Weights of a small self-supervised image encoder.
Model: 7M parameters, norm layernorm.
Training: muon at rate 0.0029, batches of 128.
Rows from block 6 of a small self-supervised image encoder, named by matrix and row number. Rows with one number belong to one neuron. Each number is 500 + 50 x the weight over its row's rms, rounded and kept within 0 to 999. All counts start at 0. Numbers have three digits each.
Before each neuron's rows are labels from the 100 images, of 14976, where the neuron reaches its highest value: "responds to" is what is common among them. Only what is clearly more common there than usual is listed. The data: aerial photos of the United States (SatlasPretrain).
# fc1: MLP up (model.blocks.6.mlp.fc1.weight, 384x96), inputs 0-95
# fc2: MLP down (model.blocks.6.mlp.fc2.weight, 96x384, transposed), outputs 0-95

responds to: building
fc1.209:566435453451588482440537540520378543531397458538532512524566501445436597525500515423480583432490403435545560538496478492548542481479518483520445486515495515541481466530486480457509472599513401552535555540572522462568482481555521403511542445419430470435503570513442555529543420442501474526
fc2.209:358536531529457415547459473514553465477582536470453496504391465561561456487493482529572487499477619567501513566582532514527463582489465492466529468504547499493477554447530520502534572421512519405467515382428503590497558495444450551549448550507529469546550426401545446487470563467501520482

responds to: crop field
fc1.350:385525544535551495434435409523490606477611551523450398469475510562481531495519490523501442498403604463513472572482512469505438516536510551454466418495565499504508638453449514429484536550564512560519478537445559516511564469514563500538528511572519484610482479421451518465481522505415467516
fc2.350:573522499499482576515552495454509545469451542428508544539443496523508482424488494491488513469542461533451497583434544444539485570523540456555431500440494514596519397547564532565528441577498480547501463456564525462460449422487553465498423526380556508459536353511461561501509622403543459503

responds to: building
fc1.275:472494461459490515374536492503494563464518544457521503515477512507506465549453591504566492431471393515462534454511618457498572562556369451442451521405534467493580476406409542539502436587473532495549494544568505563577583464510515572579540497445426507494487510496445508455527500467558534516
fc2.275:562432387568568577636484492507492498526474499470440477511496473504482439526539532478478481463461518473522481529511387417488457545520536559498555572514482544573514458538486493411477493397478508560555494560511488384549473506533401488489496560571551522596490414513463535441398500489442581539

responds to: building
fc1.179:495530446536574481540530386497508418504536534485496504516462440531506464442577460388479617515515462508571505487485513418508571524516515440525577520496492381452495517531480560479543508487529440590555549506474375550422508511400518482522592559501449499565501467512531554526607468452412513452
fc2.179:423552491484470535453516519523531625485522486603539514522464439508421440529486507564474464534474477591481431437476507485452465506501505458504537436515443582587475545457488446505475444554520560453437511489506486443568404496582628542566493505520435540538520569453487476475492449596576401593

responds to: building
fc1.320:562476544441467476497526516508525617451588487457623423414496513446487414389515565522435483517474430522487526450493557541519477522507459510467579610467478479574448456547480598445570452479479465565606441528426445519531469535530466519484518569468598465464462472533463496518561485474472514552
fc2.320:534486422515576537560558438437467379525431469513407538644445550511446500585510476503539548428457546534487458460478473504470593491574515523540495422431502567505456509437473545558402530519507506447477524466516587466601502538491482484560446491505505470468415459525467576567502528543488494585

responds to: crop field
fc1.318:465426504478446497439440480553469520489562517570568483574431492469434429571494520530601480520483478506414440426564552571528599496477505521467486446514478481586502531507530512425551498562527475497434501433513526477479496451511428620487594602535434462497593426458496449622540513477481476540
fc2.318:583500485592571562583520467458484482564460486461463577474531475463496508445493449478446578500449611455580585636420443513546458523499461488538441535412514528520533497432460519589489578484517510489496515447493449530525520489471548393481417472465516562443432526542544476454434588475429513498

responds to: building
fc1.199:543456576400565505547521431535517494487488493609580549517576386417541535569567557521543452463530550542509517511549566446493411510506472480516555487493473447400553479375585566511527587531504537460516494551407503565480562526489456450504456448501509493493508534429471475541438467511539551576
fc2.199:475586402498430447466511550458492570460508507415445460470460535549530433513506447429453523520543418558497529489462409602507538525531592544499513524505451503635423565590419464495502392428531396492561448466531533428517489551544534484485530537509523508533487462568515533475524581546520471521

responds to: building
fc1.128:532562533433564462456598463541568544511446491421549477534509450499535516480516458523458595571485382507468472508568554553555480597524473449498544540471486484482540507417386523481458491436496564521506463534485552507493563510504518508561502458575540412501561331469429450420536551456476529487
fc2.128:477479395501472505484432534512501544483565559545486444574452534491420474405538513483586460434443588483530534462433483491504558499489490482426446452486533476533482548471474456469490464485505524575394497526543550445541507409481537382595472600482459518473455608544556558493522497571591435574

responds to: building
fc1.148:496554565448444461520510501540532476418537525517460511451397472522576609461572466436420519516563480433460497491492456533470491453474506468510453556463476446535488451501471505496502479586612475423557523572479476605479591377525539480496553535477461593489597413524526480482529495483620549501
fc2.148:493484453435509540420574555546395617483376543529484552529512464550498566476532530466562485626429521508552477484477494479471503534542563524576492492526546408488500507512570463462548447506460463528464534537433492512488457576445480390510471544471412428501502585423530410506527470525439460572

responds to: building
fc1.81:493503603541526438512437520513514495560506435511559536516434574400495433551488513452529549517415489563517530433439659569505456433481511529439488478513401477523497545418519464515537423584488503496537572462575485476468517559491504473439496579553491511570406483501442477514499400558583493467
fc2.81:551538469441519550460496533521376542434453531513501533425526393558511555533531437520546471574544504489427473498500432455488552449437423453486550615538568581523475399415594519562501570491452486519491461522430540523478501469490502577503466519499452456509541566598554524416524533430437491526

responds to: building
fc1.269:573474468497587447581542541459523433444486489459561504523494506480581454351477516496514537480499570424576519518482477461555545433525447480504487529523468460510490484512480497520498590472492441523468496323555488501520508588559470603454483605543460548462542445577506552541605442518496534532
fc2.269:456597562477477507498493509501467509495462432632584579490506490511517522517467442406467541424509482506526537443391520542479469596564511476496501535491498506564534557500487587445476521467556509395451570520460519473521552469433553396542412357476534542544493615506548459502453503491537512467

responds to: building
fc1.287:533505449484448557450490527486512518414497529439445498517475516508537445543497514545571463427454433515410492531523548480519468565619429457450469460449481498455596439442386526572508413552464468536620537540521468518528527503445474624502499495573472416545552530558534590446447460517457541457
fc2.287:484510490543493546457485426478389508511500569516525550462511475511437473548524595567489423386531482408600505474519483468459458586498536485496469562462527539541496483431517414473466514433396504559409513529491512484401549509513471459545451604569571599498538476511484504641496487501472552502

responds to: building
fc1.219:536540474463571559515493531561489476373531475505532551536631507497541522503458530564516558495597455493478517468597532477520452536458500586506458513453602539533459556491441540460420486493552464426548465438530514455464480547495450504553546558443543425422397473544593526479500432497433489609
fc2.219:510511548556446457432481503467538592533414595542579478482454540468501420540505496452489508496489446434438468611492527503463565477485440509500596561511469465572568538535476453527574507517534523508429535454535423470567497481477472488451431512565540623501534501538378396573421490495546434483

responds to: building
fc1.164:474447532488476372495458487539487378498479539508497563512592490494583506533510407481532536498593499446550563658466489412513501481480511468461572538552539486489497485595490501576529455503426531440458434546576482533538444497524449490468567536437464563451468501509482424541484443600580515496
fc2.164:552547434467497554462532516499506459524499452426505474505476483483363422548496595491576496482411587528552540476490552494565512528498532467486483558494549448583443503456524462486430576453614493509581506529430507479548579515586514541477437468418601463548584490406482507487485519414450428481

responds to: building
fc1.303:472554544535644499564525586503455469461478483528448468569505495577492460481483565539581467580497589473406481497612517475569476505491492493477459430507523463477580400496439482531568530510510502507490489393561498519527449528477428586519496471544520454420550488417507448560627439474484452506
fc2.303:455499564511456448468506483443580456515473598477536519467541459445494618569488500397533503488534471519460507527410516527524455497530562490529530519515533551540536580537541575500423529516518499432415519541457495594466610562463573418484476435479497532510410521570488398455389425428521526477

responds to: building
fc1.214:419533509531495548418566645629479464541465542567434505482525558471504568536471540547446547418548400450482521508495523564583523484497544472511530557526541453557421474517479475519535408440519515532430488556437428464560485522522497561418557555521525481565502557445495603545518484486453491556
fc2.214:490416486529493364585472541510507533521540379455549455468527453437454508460581518497518457548486501482629500470533482471507525559460502551536505462514463553477564528446474513420475592542478453530612599491605496504427523531473487470537489490478563540363495417503478493513478481512484611481

responds to: building
fc1.297:619539480448505459536405469580488519503499456461470477521423540558481447370461590546476559515472501418561467561508482474516495587418507544465435553477570492523447479473545542524573466537561453560554476496544478515525543501483468474421511492470436466438501421490429547430556400607484569502
fc2.297:533465489484486530518596549422560486411516478543541509500497406591545530616465481459610484461494496521461514492459487512469488436521572447478554391500470451444519477551493429520442511470435475490437482580428439472492456541550457519521459537496600532551549579593553490567404598439491486491

responds to: building
fc1.19:431420523530438519415533464532520574406534476481476500538521540449579552446479430531512504597552460514571550509563555593447518534500487590482436528541551428563494483485477542532532516500507519518476554580488502585471516523564450524423447432394420525422437508437441429441525503440442572519
fc2.19:545572475492551528524485577526485527600497446505480441456447452509478423574516518460542514482448545447460575491462362563586497527478554444546530453419396542435519469478535431475505504469451447451504508477411448487511494456458544494533513481571572502553616471523543509511531580596499417590

responds to: building
fc1.8:448494595485612452517515535509432508543527569506529442503583495441523453480459535449491397500525558431477527507560526498490512533452614520383514514533419499495500449491494493492528601447513474467442583389446451555556457490483485586484506580554470541443580521610540494479553441464477525566
fc2.8:442473475517525480607550507410531431435494462506516602493422477551457530483538489507475619515472524461526553517438555473545523517570412522559432512435507583530499552459516537455554475499454572511445517508597496478486573513473507358460435445532545467570457536440514406467475551467572515420

responds to: crop field
fc1.271:466486442483514427486439526476503589535525456588525579492506542469475551509487582451534440397476444505490528551513550500434488496464488501504427586524394488619540605494556517584545550528435473546415475441456454498493543444499437488509512541511465466568493424494548356577549465484562517491
fc2.271:560452554419506543511571412503560406505437525491508453516557407524496503459482471521439479417555589480415467510394468534544485516581486535503513446498644454444497365470457484501494472537601541488552554501419564471526502488553457503526502494583550533473484586499517577497498541551460476476

responds to: building
fc1.273:570505492459427604481509594497480528528472559462464548445531518485564546547443577554529468537486501525371495607415542478556379541537588563514508485490579507548537486533480475513459517519408408450528577433489522446475517441501487442404512452540486496456488563551464482488428534527568446468
fc2.273:530505619461551583413484430578548533541411490522499474538525491543536469494455560443558478397518484498497494577538531402415506461498477538478495506504536485493444488504490498496444492459480579518399401561579502588395489513564563526497559496571446490588561412445513492552465473451517545556

responds to: building
fc1.180:447481470468456437526585401484524529457471513495480474519614460475562448469412512513410481497452495385570464463467503512458445465530470560438509574502512503574537453458446491567435525520491482550445484401438521533475509441559538528395526477557499493534593536447432432489570580514602559541
fc2.180:526416474455504519559472603511551473615547459484437438406452452605435513470540549419499552506457597442416490540476453518506579496487502551611546513469479431452500578524562464459508486520529524502475490497547484469402536546624513505524470495476435492438470545486579494493549565508410479483

responds to: building
fc1.304:529469574516538581579484551483449451526473489536590483518534483395514457543549467454490471538545494527430494509448618511486543476474490480429478498427512596593536485522481569519537511589375517518598413482465578544419518471606521554539484517480449499453440487447542575457501487529433498423
fc2.304:422521555513424435503540509585509573464515520445432512536620525587508461618446487480504500486400517443521534544470567455433466528462526474495460521562518466448383528430596486461496492436549468490505477517485459429547477558437529514454533557486538452530502482559543422556523554509602482608

responds to: crop field
fc1.306:498533594569461549430528538471537551558585504606465484468552451535519456574514556487486417534486496524491554522525404553508462453476543522463482477578566559565568483433428482518474557493539443490563553547471444543518614521430548564490539526569469449536521520495459416415493478497359545485
fc2.306:507463488510565488558476492569501484487417526386540501557393453545518553520427525574542475470572461444509493499510568482550518600528442422503486550437544484391419497514571524590541477428436556552392515460566475470417430486524478416503500527463521540431546482476554549563498516508583477484