From a checkpoint of a small self-supervised image encoder.
Model: arch swin, num experts 64.
Data: trained on aerial photos of the United States (SatlasPretrain), 203450 training examples.
Rows from block 3 of a small self-supervised image encoder, named by matrix and row number. Rows with one number within an expert belong to one neuron, the router's apart. Each number is 128 + 24 x the weight over its row's rms, rounded and kept within 0 to 255. All counts start at 0. Numbers have three digits each.
After each expert's rows are labels from the 100 images, of 14976, where the router gives the expert most weight on average: "patch colour" is the nearest of a few named colours to the mean colour under the peak; "peak on" is the class under the peak. Only what is clearly more common there than usual is listed. The data: aerial photos of the United States (SatlasPretrain). In brackets: how many of the 100.
# router: router (model.blocks.3.mlp.router.weight, 64x48, trained with AdamW), inputs 0-47
# up: expert up (model.blocks.3.mlp.up, 64x16x48), inputs 0-47
# down: expert down (model.blocks.3.mlp.down, 64x48x16, transposed), outputs 0-47

# expert 5
router.5:150126094124098133152125129126150139079137123151147111122115155092147179163098112127153127155150168152073114118095125115132110114074133120120111
up.6:149142140156114121135112080150121119149134137096081155124155134134091128134124115126110150164163135156067138141095126149137087173124115149117166
down.6:147130080123125118124124169132185085141152125125183137114106146138146122116119119124145084155124134166134150156114127092136112101160152156169136
up.7:127129144121110147131116115160154149116120097082130057136122089161147162131122125182127095148135121123120124132166145123158117095155136117168103
down.7:155155123163138180102092091145165159113122158138164130106136096117117131173081141119105122134149156123150130096134114103105130104110160109137131
up.8:138096098110128116141149092135079170130110156148098122127114124102110104091129161152140146093122114178101147185148127153131120113133143166125131
down.8:129137138152139151130110136131090115108152111111142148128125104134092128092160150080106126175132118116158161152129164100141139110165148102104066
up.9:148135118117153161105109125123107155130148123120095135124102097086157118083165180095142165128108149102160167100103132160129155125119137145123099
down.9:139091136123130139089105156121144153114110125126111092159118136139127101102177116075109161100118087156114120098102175108083138109118129132112134
up.10:131170153118125080141132148153160110181147113133111112122124149090105110152161172122089112151118165132105136127115125139126121158114137087173110
down.10:155090110150102130151211169115145140121130147143149151144151156138122111108139136149118146145129157102126105117103082118139117093129171108143135
up.11:109146141155133144135117169131150136136096126135121174151080141132125134172080102119137105145135094120098112166133117133135065123126181137113126
down.11:174134143115080110111116108106159059105170117139120142100093114119145115129097133157154157160137123126120130105110091101164119141130154134139139
patch colour: pink (49)
peak on: crop field (25)

# expert 32
router.32:153144105123156103092134156150152108124117156162121151161155156132145119104088113104121157154116098121124092160157146144093093100145157154138093
up.0:106116131102139064129079136160163103116117100088148144127099174127129152107169126111123128129109131120126138097103156148089135150159144121135154
down.0:102104152127131148133114108098134127138139133140109160109195151129091160079137129128120172176168149109123127138162141120123142152107170115134149
up.1:128107149112128178150123146108100139118134136102124165110166116159196118152141090122137126092117136174130107118127076110130109098113138137136100
down.1:149155149094133151112128107127144107111118090144120090147121127171160129100108132128149181134111132158105148117056091138116139117085123140144123
up.2:084090120091092130157131098166137108103164136146101120086140091145135145135147143129114124162107138112130129138160122132144181080121098145118143
down.2:111165159122115092114129168157110143158155116136147130156158123170184128119116089129149101119123112111115159143135146159127086145113155086155132
up.3:140115122122136132107071113128158087160124102118079103134163090096112148139183121161137151137092140112160119142155136094123150120149125126123104
down.3:132094098117092138126096146126126143140172138135128134122167132157099129110183083108094148125108082116117158113095108134150159124117113160132163
up.4:142129107156081124114138124102159120128140116118161104146156181163142194146156123113147153163148115130139090135113110090093139105114128125121108
down.4:109119097120126188127127133123098147103110117134116100086174122174121121110122147146159131107147127147164153165129113160099090127153130143080125
up.5:130086127121148119116163137124104108151108102114137129105151075119141131123145101149167085161133130122056114106136137132144102141133140154153081
down.5:084115139121111095143067133132175141134130075142152124132127101127115149152165112116144111139076097135113141122115129138119157102131136140160176
patch colour: grey (94)
peak on: crop field (38)

# expert 26
router.26:149143098104103137120178150162137132096159094101128130131145129093135100143098152177164115101121180159115145148155105152111141119136129115104141
up.0:157117164138130088161158161110121162177101142088098119124122102100151119107161138138075151123096121122151129124129115132166114104134147108095133
down.0:130143107122124106117111129102136134150113139191136142127113111104122118126187118139176180095128141141129094078086103124116144111141141123093107
up.1:109092159131140144090142126136109147119125174091132085118150105124096138127135085167103117170078135154100137153144112180133127120133151128120136
down.1:150075118151133130109160136130126120145150099106111098116080157109141154146140113118133143114172163110128111065147094097130142147174122121138134
up.2:143134091101081106130134089125176121134153125097152138141143169165130103145163137122151147144108115145106105160135110101148097116146105089170125
down.2:131128130105135122157172141117104106104132093104125115113139117128160110087094173112104144175147091136158147137104170125145129122131113152083087
up.3:130123156154116136156143145116159106171138145142162111114158146135103131102139134097141134157078089161145107118073107135172092146130109142132107
down.3:105146112111140107200103104120162119122098104121111141127123147149119095088118142135128120109181114098132161149132137090131161126110106107100166
up.4:135145163124127161163113132068085126117147175120114169149152137127141141140099152176135126122131122134140126084147113113150144140122111076095127
down.4:117132114146144083125111101168139119106148136134095115136125100168132090128127093147183152137120118127079144175126091142129113135116137144184122
up.5:114125101120112128132099145168124117134124055127096148111135134132087151160137135131148137146133124146118103165135121109060147136101150175104144
down.5:128095122143126153064134149129131111124130132153146122176135111112169126121069175149126128094118136110131136140112102110133100152131089076135143
patch colour: black (38)
peak on: crop field (27)

# expert 13
router.13:126108133107132118097144171163120113166147090173116145122092132128161120119082150137160115148105132130166122129106104118108138072104097130160139
up.0:110114139119128132157109109111135162125145122137129120073152124127141136127159151107070110118147176110185166132119164170096157129122136151149125
down.0:117119137151172121082130154128152112100117103143129107137117160134147096109145134177174117091158147125101096121105116119095158136113123091093159
up.1:112133123163126158125122088118145088150084101130127104101122106150128109120096142096190177107132103176170117131137122128143103138111121150131135
down.1:147124098117158147089097119116150135150147102120120153125156103126100083118113120098104153133112122150113152125155136086122166136142142100066171
up.2:130088128125150143122157160103136131081130123116150159130124131165113121126125112090133123135094120139171137099122139172162109150099139163181081
down.2:128117128113126106123097109104160179138118135148147136111125112126149098145164114144100112165155170089124165127105107081115151116162122120141073
up.3:138097145099138138108120132135158126084164173118152123125117129119148133172091136131119135077108138128118135139131140133191116110111089089138080
down.3:105098145082120135133125117093140138148131145114098163153105117156129141116167092112134125138161146092108117095134126116138093138122098174151066
up.4:116164159111146152113120197187096133104107160120148128124153123158125129134125139134131124098092108120105128125113125169147122084135124084155127
down.4:136135115117095100132152142117138153162153135142149149147123087130141143107145076113162085119161125132146139130139163087151107083108121163081116
up.5:152154134146134115141127077129180087120116136126101150098106069111127136078163114116140153096144150107091114116133082109126113124139118131137141
down.5:146150141093104135124154103133109162131101107141108115094158180102148144124124117072097142104096142122121145088116101087120104158117166130137123
patch colour: black (40); green (28)
peak on: crop field (42)

# expert 58
router.58:121113111167114156089174128158116108129119121160148179142158127121145131106143151128119150092091159087140118165124124085134110137144100147123164
up.6:127130086171100132145137126158130106137089113125122105084146127138146122141123116119155127119120178074117140179102096110122144102155097101133163
down.6:125172119147111191162144101138104095169132130124134132123122167113129115151114134084141088141120119154109140126130118158120096088132088133163099
up.7:161098149107141148121137093148117131104073155149169133121134158139149112115127152143096129095156147107118154107146166140164104153114087136162104
down.7:092155112092122080136116129136133136105088070116114115139135139152095122116090141125134120073108114149149082132092151164134117139147154111127137
up.8:120084151113103140122128105109150162111143108094148124167175123107130140192156122130149110169122113094107145152170145123140147094120118113119107
down.8:146127136116143156126131112170135141114175114143166133170149133124106134117160130123124095109110176158169126157163097148142193121124138113108110
up.9:123120122106129105135111127108106124138134112165193068113125120124149132123162099133160137173116160106090094108109141111165140148131133161137096
down.9:126152152136129097117149115104133141121102145078116174117148139132134131161128173149153164099143154103107142080141130137125091124153099084159155
up.10:090128133142146128186135173127095113099145142128154109159166125123141101125127125149086144171111121116135148177154126101147136134109151093116091
down.10:109103139117162150151149136113153142074146108148130155109138087119157101131116117154095133137133115160061148138130086127132152158135155106097114
up.11:147117139122138100186156104129127101126126160155170127133157125116136067145136161084116137069108137137134153118139142157163152131123103143121133
down.11:126144108122167086145083150094114138159051098143123133113171157113131128139126133122120135107144144127099104093132145127106126124149155095148157
patch colour: grey (87)
peak on: crop field (60)

# expert 33
router.33:160117132100116112148154152155163134115119106119136107123122152160127189105089114149100081126169115110093098116123143123114120107118091086153129
up.6:123125123137126124134113167101144100173125100094089161107146108191104137151155123109129106139167125130118125133123114128152189103132086132122104
down.6:162122154140123117073121134146119162144111135133143166106157164132131145174127112118122086175131157126153114105171118129105106133090106125092154
up.7:087140143131103078109119103091143112094094143110113134105115101121134136107102160121159169124134131078174082144140150138132138116093121122132154
down.7:093193116141120170148133158097118164100130078142137107129145111152115115136152130088106178143143102171096140134126125134117118142139123103130125
up.8:105149120092152129088117109184168090100103096110136126139121142119162149138143164133129119105095150116098134116148128149141110127125105063127150
down.8:144100135147138132095155120116120161121179126143121100174100133101154088159128095148131127117154108106161118170161111094139146148115116136173107
up.9:138150123112131115118102149128157120140147157097115136109122123148160157195114125094110154104136119155098086108086084125144099164114127127169127
down.9:104095165123113136113151116111124150115158117170159161131132113104131101161140157094149125135089111143161156099105126125146161139171086117126170
up.10:104127112157133102141123100085114126122121195143115153117166104101146135110137111139065115126143122088126172142139080134122105137104130120153136
down.10:153143153132140115112089098137155089113137104116150124077146107141142149112093156129099152156169136165145147127102114162106113185152137140127136
up.11:150159157144176112146132099080188119136104174127122144107112113146113105150164108164113124154159091097126123103137109144134105150130144123127124
down.11:143122136124136148177097135131150150112091120096133120118125147115112152091136153113125166114154127090191144148152140107100149128103173097158154
patch colour: black (41)
peak on: crop field (28)

# expert 59
router.59:138138112126161126120129155114174133086089143155112171110148127156125143161139088099146100134123151145125086147086110158160094117146138138096142
up.6:112116171112150116110104170136133171107132072143125143115123166122095137135121136096140111124115136146141106121123188110122128079120146123087088
down.6:096117126123118160104123160143150182143121157160121155139117111129154114173129131141149116147073097136108117123121126132128142143160065098138090
up.7:144116119132118154108168133135133126141112122124097163135090169127115092131119113151150079174133086115131138163106136085122092092114111088154125
down.7:157099129101142138118167110116114122138169089114130142101176113156166070114094134108115142123123089141119140115141114170120101135102089144142119
up.8:159128151101085126141110094142140104115166129110065113127090082115108159138112136127099178140120129151158126083154128119130135148126118109138108
down.8:166138111141125100169166117111107105121080102171127102102167146103071143119139155127109125121078124137134117116110168111130123128116156136100131
up.9:121158113154132145140101156109116144090146146133165135146092107127117146132107175096103118095108125115154121071124105152137120098159110109084161
down.9:089109143088151131153108129111122144107148124119137124154154148090142130195136084142152159113118174126145105087119128112107119147105142174132136
up.10:143147131143126064121154155117166115126136081154099124124140138096115130125121123113089177169149115118135125154140101112090174133168127142108132
down.10:119136178156120168120106129124150136141131090113115139110120131120176129159176140137147092172143156089102114146152107088115136134154109140090145
up.11:155126124170089112131093136115162114152167145087114118172120145119114142124124174104111119127120118140095105166143143143147114137145132059132150
down.11:093119134093118141097126147162126108146159124135142144181105120093101087120141088114107124128131123083164133127147132089161135158128144177116150
patch colour: black (41)
peak on: crop field (37)

# expert 46
router.46:115127094129135099093098122128175156120141149129131162117137124090167183131082105119121113134135108092150139171109124126155096120128102148092106
up.6:103139137158127107092109077122112122154118201119090134091098108112144163128127109107144108116147121144122128130160166127138161130122146152163103
down.6:133109174147088095133098118093108160117140075133148145144099108129074099111105149117133154124158122132151129136154153136152141125157145112098166
up.7:110159124153121120138163187078130148132111181121156150155154102125124170145117165131110146087111114143138141123118123114133087129127118140088151
down.7:127117098109098118116126093165143151137135142092148139127127124155153127098098124161172140158121116152124156126100126116142206082127159147118124
up.8:118097109144114132133155110099156127130160056150115173139155127088110131163099116157128119130161099128116119164167143100140096120133116113136106
down.8:138130159136155172131118101136117115125163151124075124101131136087160173096140144111123128146134105165161147128174122102172134150135163127147115
up.9:158101082090105123113144113125112112110124131139169139119114155114087113121090136130103150120121152110143109115145178178137086135109083100114148
down.9:136141140114121130153138153138130154106116120114090176182149131118108152178113148108106102167101100076145107100138122110133131117132078138124155
up.10:189121113159090129173158129112111118127143170124101139073164136160122150123095159127132130119150112124112145082134132125097152146139142151138146
down.10:109166112143119137170113130140173128157132113134118077086113133101130110131105176103077171144107132156143174121135154117154118132150116131135128
up.11:146108150102127066145133143114121108072114170105114112123172137190105114131109126127146157119114122102102112091150138132108153105135113144111115
down.11:143162116144107117123140106118141108125104157101141111113147110144098104110116110109069084115113171099154169093122168155112097139152128144118099
patch colour: grey (99)
peak on: crop field (39)

# expert 27
router.27:145144078088172152120169109143173131161127094138114107145147138088160117133110135111099145089104111135087106114125108131124106099123137096140125
up.0:169159083110118127135147154161088132082128138125119136154143161170132096131135135139156127112101095133098119173117146128137104138126102080164135
down.0:145127110149149097156157173118135156157134135167087140130138117121176162106107134113140104144095122100168162127137129085186120127126124117117121
up.1:104147157133109133121108154099152119115146129106152146138155119124107130123157156099137102118155089132137058113176159115119170084144119146127099
down.1:140139096108110123157117134111117147154122117128164141117129122167117104105129132157127086147111163195083162110108113091088140129125114090146111
up.2:127135174101129120094140127117182121113141134144192114168115135118148119117137103138100098107104150119110113100128125103113135058101114106125120
down.2:186106091064099179150125139136130113128091132143144135114103123118132127150154162144137138098155131130136134108119115094153103136124114085153099
up.3:142129074135107153097104079114087102160121131154150104112127123132099118152111165121123137180123099147099127158176140132141146149107118138110150
down.3:130120130118164067142098119152100155129110071123130148162128112126135123106119069122133090184172125105117103127145117114122134130131113124156124
up.4:139126108107131093150137151091153143129137098170123169141120139147102153154165117119169166109133135150116102106129067131104139171110138160129148
down.4:105141127134158177121154115116123099137132134107157115083165157145113143115137153137149101162085151125152169112149134169099109096146137091140102
up.5:123110132113143107118101140128136119122178103110127105102151132142104142129170123168166111162126132069113162137147160169116101159134145164101107
down.5:154092149209138161137130107123155132107140097156149095100146133118143141142132119131172144112139117144148127104128109174105111106123119169113102
patch colour: pink (60)
peak on: crop field (26)

# expert 41
router.41:103119121122169150108124126145111117137120138163155139112160106134154152128159094141095112080118124174166129162140111132098124084131161106165163
up.0:156140136117146151105151196131150087126137120117101121107119124136100128082148129119160181106148093145132142102116134115117161113168130103085130
down.0:113083130172196130104132146154115102115110112141118131085141107136127122162113089137167153141158097149128112145154154132126149105099115153153131
up.1:145152098111130157128120106102114116118101194120119123145142075171110138157122133109130163168130119097118137143104113149138149134099135152158180
down.1:109113108096108165114150143122095116119101154096130146132149089116114151103123102098171125086138127122184171128112096110123145129142131179147118
up.2:126145138131118151203138184149147085119131119155145124091131083131129114120087145121153148112144120154130120084114155131163127133116144133162111
down.2:120162155130098138088139154127124141129085169157151120122091141140097090110109133150099143158117121115099148113152105085137085173120155137136111
up.3:153142091149122154098096113088126130151118144123126125134148132139133115073136138085117084103101140135149132106090085157112090157133156096121154
down.3:149132074144139123132143165096090133112125112103145138135154079181118133173135126108152110138166154111153135134113175146136129135150157124165121
up.4:121128171147140159150110117120109113067120135111097130087150117104145122147138169113123135125123107155141157125138096148129170172175146110104161
down.4:096166081109151159140123139135131164129087105146119094109144113136128156122113092092159126157176134110153145108132090164139113124108119134166146
up.5:143143138092135086108159110107109120110150150133103107133116153179144129152131086163163156114148154121153115092085130136152089131148109156152147
down.5:051130101102152128128129106147113132143114120148105128115127128155103101160110138139150143131128087147090129188107123152130124138184138095133115
patch colour: brown (62)
peak on: crop field (36)

# expert 11
router.11:170154090136154153147134115155188160098153138146126148133131107157161129114100138101105143136147126164156091118103118147101126085146128125145159
up.6:134149104115088167102088102160144087107130122119131099107176084158142114108164114091150145121125168089131143132131138132110113093140117127106119
down.6:124084132118139120140147121117170115158151135111162135118174138149145080099123148109129113116113104137142106152163155081131196143106132112126152
up.7:169187067118100134113122112100160139136128158104133151102093173099115142147130123101156171146140122134107095143123109121157130132119113108143125
down.7:115109170149153168114171109096128121120162132137123142128106118132063115149111162138103144101117142119150086113113123139105145123148096101084097
up.8:139155110124121155162104097118119110129152127151159139153101100114103087117154166124156121128183124128145145089133101130150144110112169149143074
down.8:105116145123107123154138102120155081148110127103074112172157084163139153123161137105144116158166127146149133137121120145147108127123071102124136
up.9:087135114169118145179132102106147136148114097112094103100167130115164136110102113133146158163149117105125103121132154152111069127103122135112150
down.9:097129125124164144146136119135095111118160150172166149120106138144119107114127145193164104130102172151086160116125159156120136134113122131164142
up.10:131162152079108133161128136098074100126149158141119137114123135142137159114112108131123139090128104136151132165127179128147151177112092096131101
down.10:124107125145145101127111109107138135178089120147139138162129141091100107165142151117102169139120114180173174167104140163123114125143125117134112
up.11:148118146116127153097128133158162091127074103114200128123139116145112156128166131131106116119133169119127135103104123179118141114115120142175130
down.11:058122108130118139123140144097177127125121117088087112125151148119126127147080154121138141148099155140151101131132104124185127133157158100127125
patch colour: grey (87)
peak on: crop field (32)

# expert 53
router.53:167154145145100147132108153113149171153074117114123112134114128161140110113109118108157116132139176115146121143101111168105175112156083114142137
up.0:108140124118110089135124181159174125101115082172161141139122119111104133154159140128113105103100150107128105128107117157102108138156101107146167
down.0:139106096143128135054150124112097128147160156138166118140170091111114139129168185132142125118123131173114136115130135129099144099124134129120159
up.1:097157149135078097128115148110126084154116123086096136107127122124135162144143113135138164158157136141119151116113093103174110083154138156109112
down.1:121140105110126148137080121163175122131126139203146131136104139122136111167075114111138130138148164124138071125126124115135152121096141118110104
up.2:109148125081131094112122127145092089105104127106149120139113140129116137133144127103086089096135150123105149121130161170146132177138134148191145
down.2:163147143171135118145114160088145140123082160103099115132150114148131149123133129112130106115116173123134158138144133183114117079139074103121121
up.3:095122115144115146117091170147157122151152082137121146137100152121161173148106092118142093157083130135159127110096116144135089107127132140112158
down.3:157097100140100133110115107107132105160145139107108108114185116115151095099096149114154151110142165124163115121116107119107173148124182109122143
up.4:102113139128112126138101146132151119125127179155097138084088126154130146131109157138135118189127140110115109153116137145117107145138185101088171
down.4:112118163142140122132117124127120097096130173067120134094170152088127107136108115139164178129108147139155136149132166156130104103167117127143137
up.5:152133097131081137084124116106129128149173116114119129095125154116143118120127121102133160167183172131139068144117110105115152146105138125107155
down.5:114154134134101084140128103120164086150113138149121145102114131121093141100147058150145138144157105154138176147124138146132128148091109155134159
patch colour: black (31)
peak on: crop field (32)